From a checkpoint of a small CTC audio transcriber.
Model: log mel input, arch conformer, norm layernorm, width 256.
Data: trained on read English sentences (LibriTTS-R), 15625 training examples, 18.8 epochs.
Rows from block 5 of a small CTC audio transcriber, named by matrix and row number. Rows with one number belong to one neuron. Each number is 500 + 25 x the weight over its row's rms, rounded and kept within 0 to 999. All counts start at 0. Numbers have three digits each.
After each neuron's rows are labels from the 100 clips, of 14976, where the neuron reaches its highest value: "loudest" is the band of the loudest frequency at the time of the peak. Only what is clearly more common there than usual is listed. The data: read English sentences (LibriTTS-R).
# fc1: second MLP up (model.blocks.5.mlp.fc1.weight, 1024x256), inputs 172-255
# fc2: second MLP down (model.blocks.5.mlp.fc2.weight, 256x1024, transposed), outputs 172-255

fc1.389:535459517515492500496493503507480498466509477469514488500515472461523498475492468481479519483484497493489481447484483512509507534491528525428527526483519515509493476546519432475491524542503512497445502489494521452487516491495494514529497505499479472513
fc2.389:494512479498520475499526483504496435467496556512481512516504523503482521526493508507499490480472482480475531506479490512518562500522498491511476486537507505512483502544481508509480509498507510497472439473518575482512505525452542495448468516507519549508
loudest: 250 to 500 Hz

fc1.431:533546485503476540495487530476525476484450461472492488513505467494484488514476555517493506490490521500518484486494513523506487515451462499487526523498478512466453533493496454510520520481491513473510521494482466504524504515554512488487475511535505464468
fc2.431:520499498522478487482513496500478507482535494501489493490472507470535463535505463519532462493499477535533502502521467478497507516505545449432495512533485502491450530506464512516487476518484517520456590531491503512462484507466480465520502452485498507493
loudest: 2000 to 4000 Hz

fc1.119:517513452532503515493480548501540486482479458487512510510549488483509555510503519516511551450476523450454498455481499511526500510488465534454517495482512519495525478506509487509491522558454527458461476495494504497519538525474499454490499514525500494515
fc2.119:529508497501434487502501496505488447404509492499486503488500493480503499489509509524493491515496496500485520484503489507498429475500497505477476506513532496456445500584495507521501465496541511507499558510505543502507505511507476506479482512487507430457
loudest: 250 to 500 Hz

fc1.323:515547468539499536529479541479475513510469461514488499536525466469477547517491512549499492512489533483510490468499470514499438534474505482507482517501457535438528493526495481522505463467458504497473487513464483492510462494472473484495482504500501452497
fc2.323:528484490480508475491527477520502480534491504504512540524498516496507487458542492469491508493501489494525513469473524521493506523490501487483499498444514466478480477456515502505475450486529489494537506489487552527489508497462562502437525501504516487489
loudest: 500 to 1000 Hz

fc1.469:489500500502492504506447495486523467506500508471528491511538457498469500481517499517507540467501478464456502475510478508545455497503486493506513504556500529481512447496497510458492539508478509480488515478535483526517481483485488467468490482520524506504
fc2.469:509492509502494504502517482478509585538506544514522537484485525474513473538516527481567451503518492498497494528527510483505459517508524503493542495531490509468474489506502507461475449499490491480540520488515495523544483496505495490505440460496528573490
loudest: 500 to 1000 Hz

fc1.170:487493473484498526512512475490470527487487510498514474467537497518467508453490496525518498489505514487453548483479502497508494509471493517508519511531462526517503493471469502494527504539475449467454505499472513449516518485484537493502476500556520524576
fc2.170:486543486512520489489499498547504540505503508482499501508501542529498479492506500477494493494524498513519492512506505481498478523537514495533525502465529493533488532485508504539528533555514489515493523514495464530483558490487519510483498482508486509499
loudest: 4000 to 8000 Hz

fc1.216:536513518507493501560530497536551508478506493460479487522511449518491522491441511513465500472516513490545492449519481546504506499476474497456452511510457518457512485519518483505517523495483519499492488465499492470500527511464486438516498521491519443507
fc2.216:517504481501495501501485501469485525518499522519516489478490496559503482457494529512526493509523484515537517497477513495511470494528516558476503484489515499452528501486475509557474427537481504487489439490487484506494503494501534544502500519502510474495
loudest: 500 to 1000 Hz

fc1.326:490501454508462524486516513443528491521473473500513520501498448476503541486473498495452500461544503490509433493517499552501506474472482496492455501505485514488494491471478466479510514528466490485480507519516455522499493496466476488577543512523460542544
fc2.326:509517507500525497490499499503485473503521482513483489482496498503497506531500508499484485521470502500497494489508512500501605486490506514507492484507485500493492521511501500504506519514495505516495456503502524498485489512501496499479487506517489496514
loudest: 500 to 1000 Hz

fc1.700:510531502520484527469502503494526533495445509505512507536526499497483535508527513448529520454493495444499467479477492484515476521474538543429518489506531545528507451536519462514498519532512516500455497461511450472521512477477477461491499500503504537513
fc2.700:471512529488519486490531472510490522538464542506511497497485520488497526470501503499495507472498499486474490464542524516511467511554487497512489489498526495558508515449474507502464497551561498488488492512495498503442489518466538495491483533509509502465
loudest: 1000 to 2000 Hz

fc1.118:462510438481480534548502512521517485488485455464496458557470489510499495505474561507481497526504504510486473460536500494530487445464524517515533514505510508466502493522511488507521511501435488478508471482510510540491497488509448529503568466526470513529
fc2.118:525487516504442511485484510461505544462479483491530462516489506518497495556462481501482518483554497515500445484538503488497534529501524488485442509522545504518521511576519492526526492534493515511511526508497447490507502493488471474522492541522473491502
loudest: 250 to 500 Hz

fc1.727:515472496495461495494478504476505466424504512488531494517485495516491480500488514528470551461490509477443499526536493480519503451514499489430459504553525500524505470513502502494535556513510536489491520511507487549527447535504470456541547491509458475533
fc2.727:515514526483534501475527490501501438526501549502489480502496520462499495502498492472510480514537489490498503497493498489501424516502516490496470500520480488542494464498530508517518532489505473491524503502511513519515509490509491463502508516498515514539
loudest: 500 to 1000 Hz

fc1.690:483516452534524487528510490469529533540476535513515498482491519503481522544512519490485500480509519471510454499490539506493461473497480525477457486479498497486516497485524516495487515483459510524520456498505532537512490491540513480480496490517472483496
fc2.690:442498485494496499498522496521495497520528500521461511492503510487507506487507502517503463523510485517517533484504516495498447480504512498519476490482468485499493499519489507523518531414504486534468519502511488533478555492496521488452496507509518496513
loudest: 1000 to 2000 Hz

fc1.175:491508505507485524524449524481566468478467505469552469505528466501475478493519518496504489487526510483451506502500492506515505477518441534534525513523486522504502476520499462437500494499461511485494504491523470548507461493499486490485494520506477508498
fc2.175:537507509493502528469509456499468481494514510534503554495501490480508504480521497546524493525516493464463509499503487482495426495528511507488492491507497500474490474528506502507471538484520491486480510473500514494482456539471480496534495468483500476543
loudest: 250 to 500 Hz

fc1.269:495513535516482487491493523486576504521525494473535464514528521510500513508494488529463528486525515461468460499538471498496509467498500525544468531526518496519506520497469527470478535526499527501470467511497464521557467547531482467537484464486484546486
fc2.269:491506518486432501479509510495497548449505505494481477501491504533516501440489488531494476516551500522505495522501501493495472555493508488547538496507485492532487499503517508510498498507454479509492467508503453496480451491484502525506456541504520496516
loudest: 500 to 1000 Hz

fc1.694:539519525502462499518513556480501498497523531499510530538514540506456492477444499471487509472537502490482459507545493513496493473509501488469468499494485517538535504516453499522518508478471536509442536473506483532495466555487471464561476496501523489474
fc2.694:475512496491511478499512494517475464507505487508491411520493506494513494537511508485524497525467499496489517496496509508498522568502504498511509491580509497494500533466510504516474499501505485488621470507504504418506525498479488514484471490474511485497
loudest: 500 to 1000 Hz

fc1.296:493526469478508493495476495527506532509539505487512490473495475466478524522503508511501466482491490529492484474531500488534477499496476490510519547534484519550502467529455483512530525553515491485519511496498455492461493517478471494498471500507462486491
fc2.296:477514506498522497490520491519497493530511507509492477481488519510535491511510496488525483503508494511515500504473508494497484495506515501511499493591497489495497515524512510516506488492512493513453502502503517465517429488513488511530510476476510513487
loudest: 4000 to 8000 Hz

fc1.246:536507470512518530529520462502489499441489479490493466477530475531499472505482504467484501478505529513509464475468501508493484492534508533476500501482489495517538483501516469520533510478501552503485521425503465513524508473525483465523499508489499466499
fc2.246:490505460470556513549503492478501511497484496503491452466501496531492482488489523479538523506517498527533530479503507493494560511495495493482538495479480508473512521500519500500529437446492504487561493494509479492502518489505496499542513467524523497493
loudest: 500 to 1000 Hz; 250 to 500 Hz

fc1.145:517503472503498524503507501442513515455507475510520489491493500472514498492470535485537502510498470547521489478489505462500508496496513493478434496530508490549494525497485474464519494530529501476480482525521470533492471505497518510542520542492474465534
fc2.145:540496509506526549486490508476497543508495494502532517484507497491505521498481463487491547472542506492500501505527471488498477507516503523520468511440518500523527482504523490515503494542550518516537507501492430510480432502464516500508519510525445573522
loudest: 500 to 1000 Hz

fc1.655:542477496528506470503519504490572485537452516493528532478474495457449475481514504455488527472509512482467439521487533553488500524501477490507476499517511543537498500474524517483471516478487495436493475476487475507523457495513536502536505504496476535508
fc2.655:490501509481529522479518488508460543492510465523461417497493496491532501486507492500481484556464498526503526496469505493491504505529502488490515482516497488503502547516512512501475517500508503536492482508492514538418485507503522513456483506508504483487
loudest: 1000 to 2000 Hz

fc1.604:483510428516503478555490478497498522467491503516534445490551498506520482464471520527494565501436535468487496479497472545504464507522473473454484513494495495528514510493532490509511550486520528486513502521488500489520525484520495493477529518472426493549
fc2.604:478544472507481524460513533489501479516480533505506483553518451491512488488476493499510507462508494532484496525503529481501554519482521546512514517506490487529560493453505491490492535527492480485511492450505506492510540499500535532449450541489520488494
loudest: 500 to 1000 Hz

fc1.302:502500494526489491457503488502483512498504520465492494501495527476484491519507476494474477494485476486419462511508468498539484516516514533498528476506538515517487467522485541509535497524476500526473476477544511491493472508505473503509455483512523511476
fc2.302:421471510532532471503497499529513525524491513492494482489505502472517468529514493476516484486478505503494492490476505507503507508532492518513517495534493513502503529523503498508491513479486516514509510520497508504493481481502570507504496509500475584480
loudest: 500 to 1000 Hz

fc1.130:543502458477452531496477490526521521487475506517495520486480500451516529469488505450474539498505543446459451493502479487500525502503536526465493548496488540521506471493493472459509522541512486529472512468517442513487452470494461487505500488505507466521
fc2.130:511515504490506482501506501484477460479510487490488428480507503507473494476502493472474453529505509502512514462481510498496506482519505483511504515450463491538490555530502495532540477498477487509498519533514522520499473488437498511498492507541485551501
loudest: 250 to 500 Hz

fc1.151:523523453473468529545505483465544512513482468469562482514503446489473477475460481491477518509443487496485493529486514481488534534519490508513498531493532480521541525505492500529505501506492469483517542490478484490548537530518502483542460514509444487531
fc2.151:484450503516539503504558480526490497469528500498471514497480525525495491508519520507539494499483497513533502500494507495504516473480540475485472474533501490512505529493505503518491518475471487478480485492498526492508508481452507494445491493464573511497
loudest: 250 to 500 Hz

fc1.679:503508472516445507498507487474503477438476500491508452516478485520498500572487530490468470523502501472529484501524512526521453478429491501486510519500530499490497504510512484499508538478460496496460439479507494559475504515541488491506493485501499465552
fc2.679:474479494505523482510472494511505586492517452500504442523496501497500501464477476538476466509505495482507484520536488489496482515524510490471486510515504492519500552502479498512520467530491523489453461542502455520494502478497444540503482493470464486506
loudest: 2000 to 4000 Hz

fc1.479:503504476532502489502496475484485513499482502484534542520498505463506495525496453501433531518493516487536454504518537487483504502508491541469455472473512466571523497460521531469509530563475525458496503502453490519474492498496502476524521525501527435510
fc2.479:525483463516508500513473491486509502534516506487505502493514470429504474417494485493496522468475494521473483487499512477508477496516481475521477519501475495539486523460491495493493525431520508503494547494490541511507522502520459500499494520520433470481
loudest: 250 to 500 Hz

fc1.443:472558496521477524524502499509514539472480533456532494496547486536486509522491511503471546503512521446521511512516450566562508471498478498473499514485482518491492520519467424450472510495532505483504468525495467540493469548472477440491509485521495522510
fc2.443:474475495492550490500508492480496446548510520502494460509506503470509496466505496484507506509487506505510501471491511510489466498483499509507453483487455493519506501544488506510520470476516497515497525525503516466495537496490503503455473491483506546475
loudest: 500 to 1000 Hz

fc1.603:477485536530484515516516516489509479484502519511526513492517455461504542537481471486485501470519503481504539468539494506534495489506481466473479503513484518489470488501473479459489491514517531498471489490465503530519451541506551465518540507477472519476
fc2.603:506472532510538440512511512509517483499515524500498525471490503515494489507480467480477512510465491526519540518516506493513565449495476474488496500518485480457460508504483512476505528456539540497513554512490544461498527501480507486492469463468500539487
loudest: 250 to 500 Hz

fc1.311:510529482536507529495531487505526531486504485523530466496538524448454489512493501480517507453492500481476448523511504469506501477518492537462466495497483499529516484513510495528497488506503489516486510450454486535511528550534483469557508536492491504491
fc2.311:502509502495553521486518481522504471541516494528495514495503512536523503513512496515537509514478499497482482509512522498489525494480491519455487450507495499457520489530523491504529533452550510487555488470533506459534529498538466522463451476500562448526
loudest: 1000 to 2000 Hz

fc1.554:534501505473512494515503495511491460505469504506490491521487502487474513522483491492527475512516482501490485539483497498511471514478499504517489518556441516466533461551494513491499464541505494468464484502473472507521471546474461509516469463515508489536
fc2.554:494513492484502500500506497482487546490505529495516498501495514501461501525505500500526511501508495508514532507502504501504443520493507514495502492593473497472505551549482502493486517490524491482521492501503496410491470499510551482511491500515544487507
loudest: 4000 to 8000 Hz

fc1.503:552478447504429499492508516488507494501455496490500504505461499493493506507484487495509517461473484491497458463486505514522498521482480476470522552516502507506504534451461501540478502527475491487510524478470506485498510547519481477519492508530481441520
fc2.503:558517507514503500479523514496502528529491507508490498497476516519504482512504490456544454511486492518487519483492488486490569484527494467453523503513480498470476502528489511545484487476495439541530471511486582437482563505471481494514510493513490515504
loudest: 2000 to 4000 Hz

fc1.711:569502469491451520511498483475539416490476460469512461490514474497504525484499481470501527494467497469491469488524487472488466480498459533456501494534494489483549482505499497547508486495520482471516532506486475494502498532477454497566547506518498527516
fc2.711:457515499511485482494501486513497482480510476514497531498495506472517510578504497504520486515482493513513522481512503518501533480505501507458469490533459498528514526585520514521491504484525482478468447486499475489494498490497508489545506497475515497485
loudest: 500 to 1000 Hz

fc1.593:531522509480499478497486496475467478489511532511488472495500472489448544511470539511458515461480470498424463525523510504496509519502429509512488545499467491494482484514460499481480506498460491460496489494519465476510509495495465507552470468478484507495
fc2.593:413497504500515496498511498510503478477510536507487472492494510484487498521493503515489489499483497508514502494491504493499566457502504489521496489470492497492504509532506506505501536514492515515586484487501480503460540491498499494546502498492496555499
loudest: 500 to 1000 Hz

fc1.610:526531467540499520516476522441501520511494479495516519533521494489450517537494511529461525448521502523517511488492450553501482519468561532464503517531467510463524474463490488495499500526477521471504465487484442539457445506488494498494520528500469469495
fc2.610:529484504510520502493488507500500511513489489486498512507504481515510493478503506519508483484523503510497485492502513511497485497477511488474509506571569493529483493494467502540475483517499546512451516502500534533525412519493507488499470510494493560485
loudest: 500 to 1000 Hz

fc1.703:554521486529483516482517514487508452499493486478477511542521454488495497473460540504495571503497540502467495488520493502503489481467505482492510499514442530465503495504518462508556511487493524499482538468495512551528485539496526508495480506518522503528
fc2.703:477508508474526507501508497508483499562514518499484525523488530465511488589497485480462470503504486542519498514503523496491521552511495475535495488472522484560463514443530508452517548501546508508515429501503501539494508489506463529465470493492494472512
loudest: 250 to 500 Hz; 4000 to 8000 Hz

fc1.214:505532452508424535474514526500503479480460506467505473508477492485486497512503507477489484498475467521529482529504493517517526517500487557476463512494479489530472534479483503543516512515476499492493503491490492509488498559553470489517565494493497492480
fc2.214:497557492514511506502501505493497487495497504495498505494493498570503505532496520513549479498495496502482504504485499496501471511519495478505554489541530510465446478498481505481491492495453465512515531491495521529493502515465402463501494528543504532474
loudest: 2000 to 4000 Hz

fc1.146:543483446515511493529513468490497480499473516531476485502532505488466524454493467469472529520524532449488464479454502515488488510471470530506484474491519497474544483459502505564498488495485463497503508479492520502508488523516577500488477476536509489527
fc2.146:496508484518511512500497488451498455529481540489470530489497505527490505495528481532522474504539480503528516537467488490498504487518500498501519497422498500489467504533481492458510520457480492510596503478487467468493534491417487504530526510471518530487
loudest: 250 to 500 Hz

fc1.163:529539461508448487521505512462492480517491496484506486523584481481496479491479502524479532469432512457478497529564496509502489490474426516491474499485492498486558499477514463491521495505474499473519501487491458548510509512495475502483501476525494447538
fc2.163:529529506507519507493475497498488511510527492504495446516496504519481501552487482521514453492467500512484489547504505474481550510529504494495530504446536497529486491530493505499540490536481473490552467483491517510505550492498454499508453509534493505533
loudest: 250 to 500 Hz

fc1.180:499532478502495503478470479487529505505509465503525498586505469458467522465492475493493529499500498441488521453515512528519478540459453488472506517531448525494483479489476470518501480494518477477487489486539541522522494466485498529487505483489489509504
fc2.180:528479519510548529495496497508511495493525456514497551495486505533479526460513495515505507521515491508487522483527487501476444469516521484512469461530510514499499534472499514519488513491523484515515509476495519498473470508465541538525502490486515483455
loudest: 250 to 500 Hz

fc1.1:463506484503490499503504524533496502502507495497511477521478498441510466541507467502491507472523509514517496545496510493527476504480504459524497509499519498538529522459483504493531469515509535504508523454507463541487483494515488541520502490531452486554
fc2.1:442480495504492495500487508493500527511508475505515511501486496482516486523505491506478511499459499500509497522498499500492502485493504484528518510492528504499499486488483506508482509493487497512483513494508506512478463464559485520504496486558503487507
loudest: 250 to 500 Hz

fc1.88:512473509538477486519511516490567433478468505502524451499493490502495491541510466468532493478477488478464461543526483499508473431553467491444503531554477503537501490525487500520542465508513533534475495504499448514507519556485441485547513480485487497472
fc2.88:481481518494501484512497477473505517555504508503470508485510511493513495580518526504510499502546495522486502468503497522499462461504505510471477494481478484473474522520511515498518461478514489501476562531500443470505546478490437507500466519519470548468
loudest: 250 to 500 Hz

fc1.720:534503503529509465506504524472547456488510482529483476489492469481532494507518528508467487480482472507517488465507480520525536503461495513480510530492496501464502494482503472518499488555464531461515496477495510534489482500502526495505486510460523461462
fc2.720:544477494491520488517517501527497543480512489506473472500479500509519496462495499506518514456511486529525499497485501500496477564517512480524511506490543493461545490472538500522513490517495503521487494518504514493465558472468487529465491472491503513474
loudest: 500 to 1000 Hz

fc1.556:500492501539516525496498513513483548500479465467508487525530486483502503502485495544490509456487460495479447511488467526513472523453519529440484524527523535481497537508498510499483535548457531514524490517477522468459459508485480466500529521528448506520
fc2.556:568505503510497507504534507480520497547496482499505499471490516508484489509491464506529488481501472513491499514494489499482519529451541475508524517518515479465481489475487505504531389515513499508557506526493494537504523483515505510506487481540498486508
loudest: 2000 to 4000 Hz; 4000 to 8000 Hz

fc1.418:514502472503464508516466518476498560454485495489505513498514452534470535464489508512443557471520530474500479509517487521490467503505468520529506498544444510498478455502504472478496501544482483454457520480493485487508479487524500530482498495495520504478
fc2.418:457501524491524495503511490534501481527513516487474482523493508508512502459506507468468518498475486501506497481535490504508463449527467467517520507525466500502512502437492508514507505482497477513414489500491494486497551480486483497514518461524494476506
loudest: 250 to 500 Hz

fc1.485:500519467501512485501461507474512473457511440494514507533476479476450544495468520508502505500474533464488483508511466445495508509477535504488492480513460490541523523474525489469506541502483496456528480482454488504450500471501471504523505544515489511530
fc2.485:503453493492515479488508491496489506514499504498511488507489497502506496521516500469501478512541506516510506469507510495502509499493519503521478507474482492529497507541518498522487516453485472515439500500502500438517542485510493487483506485488471499532
loudest: 250 to 500 Hz

fc1.547:520535425539500509469509498473492484496493492483523501509527515477517537490501492509526531518515500500504412527552474477497479501454495499467451521507521506533514448448501534468509537543484487500472492499472495537551483505533459449496535504478522433483
fc2.547:496512477508479487507514507522496511476500485556515480512517530505505501500516500561455466509491496493522496530491529494483509518541488489497565513506475492460480518417483504456554487455502506525496464530466482513424494528509539527495547520547524491456
loudest: 500 to 1000 Hz

fc1.36:528500504497429481494511516500510546479494500472504448482502464538450531472494536550462518435522459486502482483521469536490534523466523509454495497531492515518525457546498490455489497497480508511488481521478515486461488479519473475548501510487501471497
fc2.36:471491441525500477527498473501481531470542452542521487522499498499506500470520485528517471491499496506478492537465498468511501477528506497481503490473507492522501503497554497479443486472467464519483458480478515469468513477530513509491498533488481520455
loudest: 500 to 1000 Hz; 250 to 500 Hz

fc1.713:499478484551508508528490529481484505465516490504523479493525506507491520532465482487530473490512546506483481477512498466486481505493497505498483478509496527553488459508504479496500511456502523499467488464475496540483514526526471458511545529501463496536
fc2.713:552510485512539492541471500488516521461496523529532493457509478504514484517477482516508503543549501495498502501525505510483516508551501523514498482457470504481515483512535493504546478439500500506551494459487506509492494492520429512479502469470540548510
loudest: 250 to 500 Hz

fc1.504:529518487523492496476533495541488514521469507505472515485517475513454518512549488504465517486505478527493525535468459496503513490529483519448486511550519500503488497538513489537458459473518500541525459487485504487522481515503461483504460500493480474512
fc2.504:542496499490508513497504480515488486499510514529456433510530509494516500493515509462508485530523498522481477489495499483508502500523493488503512483484489516485472505459495501475485551544481522487547520491493499471475490486525463481445484490525483518524
loudest: 2000 to 4000 Hz

fc1.11:522534479512491498507504535471480470463477483451533481511494448513456512546535533528506486470478546507485494515513516531469487500507497528469459481507495488472479475546508471514468519499501508522483530485499473529501513543494467501546488535510460491486
fc2.11:503484486518530493513512545491501559491483494481526486506514526568504539471484500500490533497541511481508485493493473515507498492498491528511473518484517493468515447512514482507538463492494513519473494520512483508507496516465573509443477502499492486484
loudest: 500 to 1000 Hz

fc1.387:447483489502456499503484514480538528485479499494480528553522500502472505520536557529490529465460484463478434523530487530520435428498501502499465513512510536510505513461489492515517520500487483504473480435515499489478467476515496448488484555509502511581
fc2.387:468532528500510477519480503517479539479498500487479519502495503514509470521523495470532487512497496470525537514503503496478525527541513488522534490502520491492514534492459498546466522465521449501518500503508516564458511522488511492486519506511515533475
loudest: 250 to 500 Hz

fc1.597:488565505482479529505472517478534532488473492509510507537486447507478499471483510473514523491451507499519485496499501519517528500489461495483493537495528527523485515476489501488533477468533488468532511482528490493531527519476491473504498519522485464509
fc2.597:471501532517530505478506485498496512438508470510482456495490484423537486477519507508503469516471504506528530492495487480492556482492519491467504477531471492510497555493495514492468515564518474498488492511501482529488480493487524512504477470477517503477
loudest: 500 to 1000 Hz

fc1.538:482541512526478503478519477510558456503490489457488491511526476496514497481468513504464528457480523521461442495487485482558484486448519520492529502510514520499507456516508470493480558551473510517522480484500539507493489503489510502482528513486509518510
fc2.538:491480520484509493491530486551509538502518507507486512517494483508503480514505511463441504504527476497521476466491512494501487514494510485515515507490548499559454507524515502519469471500508486492435508520519493504514461504517527506503520483515505532523
loudest: 4000 to 8000 Hz

fc1.739:538520501534464523501508512510516494501490466468562528506544453500492489532529483534490544482485517494519525517485499529492444479456522559450498516510489510486532512517488450493470509467464511508480511479508494488501502533512478512534512487461481478485
fc2.739:445449525488494520494532504517492553486506501489459468500498528484552497424517488472534483526517505511535517529474481499493547498488535510509496490490525501491483526478484508529501493482476522502475484493505527535454527498513486536432522510502495512520
loudest: 250 to 500 Hz

fc1.515:494528490497522545494498483520489493501497490465549513532510508452460485540469518505504555496489484477471504536499502483517533511475518509508469493506495511484532504476486476489490539541463483470514512495496462503527449551519506477528546481515539481521
fc2.515:502531483477488500511490462521487497523482533497502488503468501485492489496511491449548506509493483511517550507475509495486522531475525472496543506526514486516527516489521509504497472511496425479521501485507525509510485505499529498497469451502514465524
loudest: 500 to 1000 Hz

fc1.408:544517494526479501514502503507567486532475513476512518475502485491476528497480506495506493445560508500499451445514518500492504537496499537497470545477510521467509513501483497485490491528495479531465440446448487511486499480499471467524519550472440497509
fc2.408:467506464503494493471529494454476518486471530527454477520489493496476489500505491535470487505522495502494511500513507473505491485508529481491507489577435504506533497502488508498542516516519509522512478460513491600462504486503474511513488501485531602504
loudest: 1000 to 2000 Hz

fc1.25:526521456500447526484476496486514517494490518502526506486508495508456506508524507517467557492531503456518468539502475519493468504473484513525492499531504509510522502487436496521582498509515528469468527495513512537531500555475498487530499519493490487481
fc2.25:478473489506499493513517505500480465510484518493496490512500494532499507472477501521470499509462502492497489506492501493509519502463497499523476500589526500522504502503482491492526504455517508497402551508506520418561499535484489489459530481497508505512
loudest: 500 to 1000 Hz

fc1.222:490504469479487498480490514466520458466479479520448524501526491492471484509482540546484514512518476496475509475516470528510539431444525510464447495481429504496531493525461511520535509523491474494517467459512501495483502546540488476511486505465499499503
fc2.222:527493542489500545508467535505494559545503476484498501478516499533494481478503516472488479482538507522473511505503493498509453511517499505530559524505518485479480514466487499489498465497460485505461493501499489524492478462496520513531481485522485529504
loudest: 500 to 1000 Hz

fc1.450:555518470488518552500498515496553465518494512467493411506497495496508510510453479507482537492478518546492478492465507505509486497463482515510510525503495489491539473500479514477501508566511533525512506501497521517534505472504523489463455489502526476513
fc2.450:501516478506472463497499503534517529491530481481497535511492486536513484474531493511478486477546485517516506532511498494503480505488499493520484539481547497488496483478500504500533437490506488503508504490499475454522479488482490488516532517516513524518
loudest: 4000 to 8000 Hz

fc1.391:496498506464466503510463528518512508521525461504506542540507507474482487510508538479463489492484508462489486513538507529459524473504516484476476492502498513496485525513482482508473500493504514448465509464464449494539463485508462485522530513517482480533
fc2.391:545497487502508517504494489507511503514532499500501574496500506493516481519512505500527498532488500494477497490495515503502544486511490498495475514568515506501491518499499500520483499464488509501454511499502542470542557518556535502512503497481476505482
loudest: 250 to 500 Hz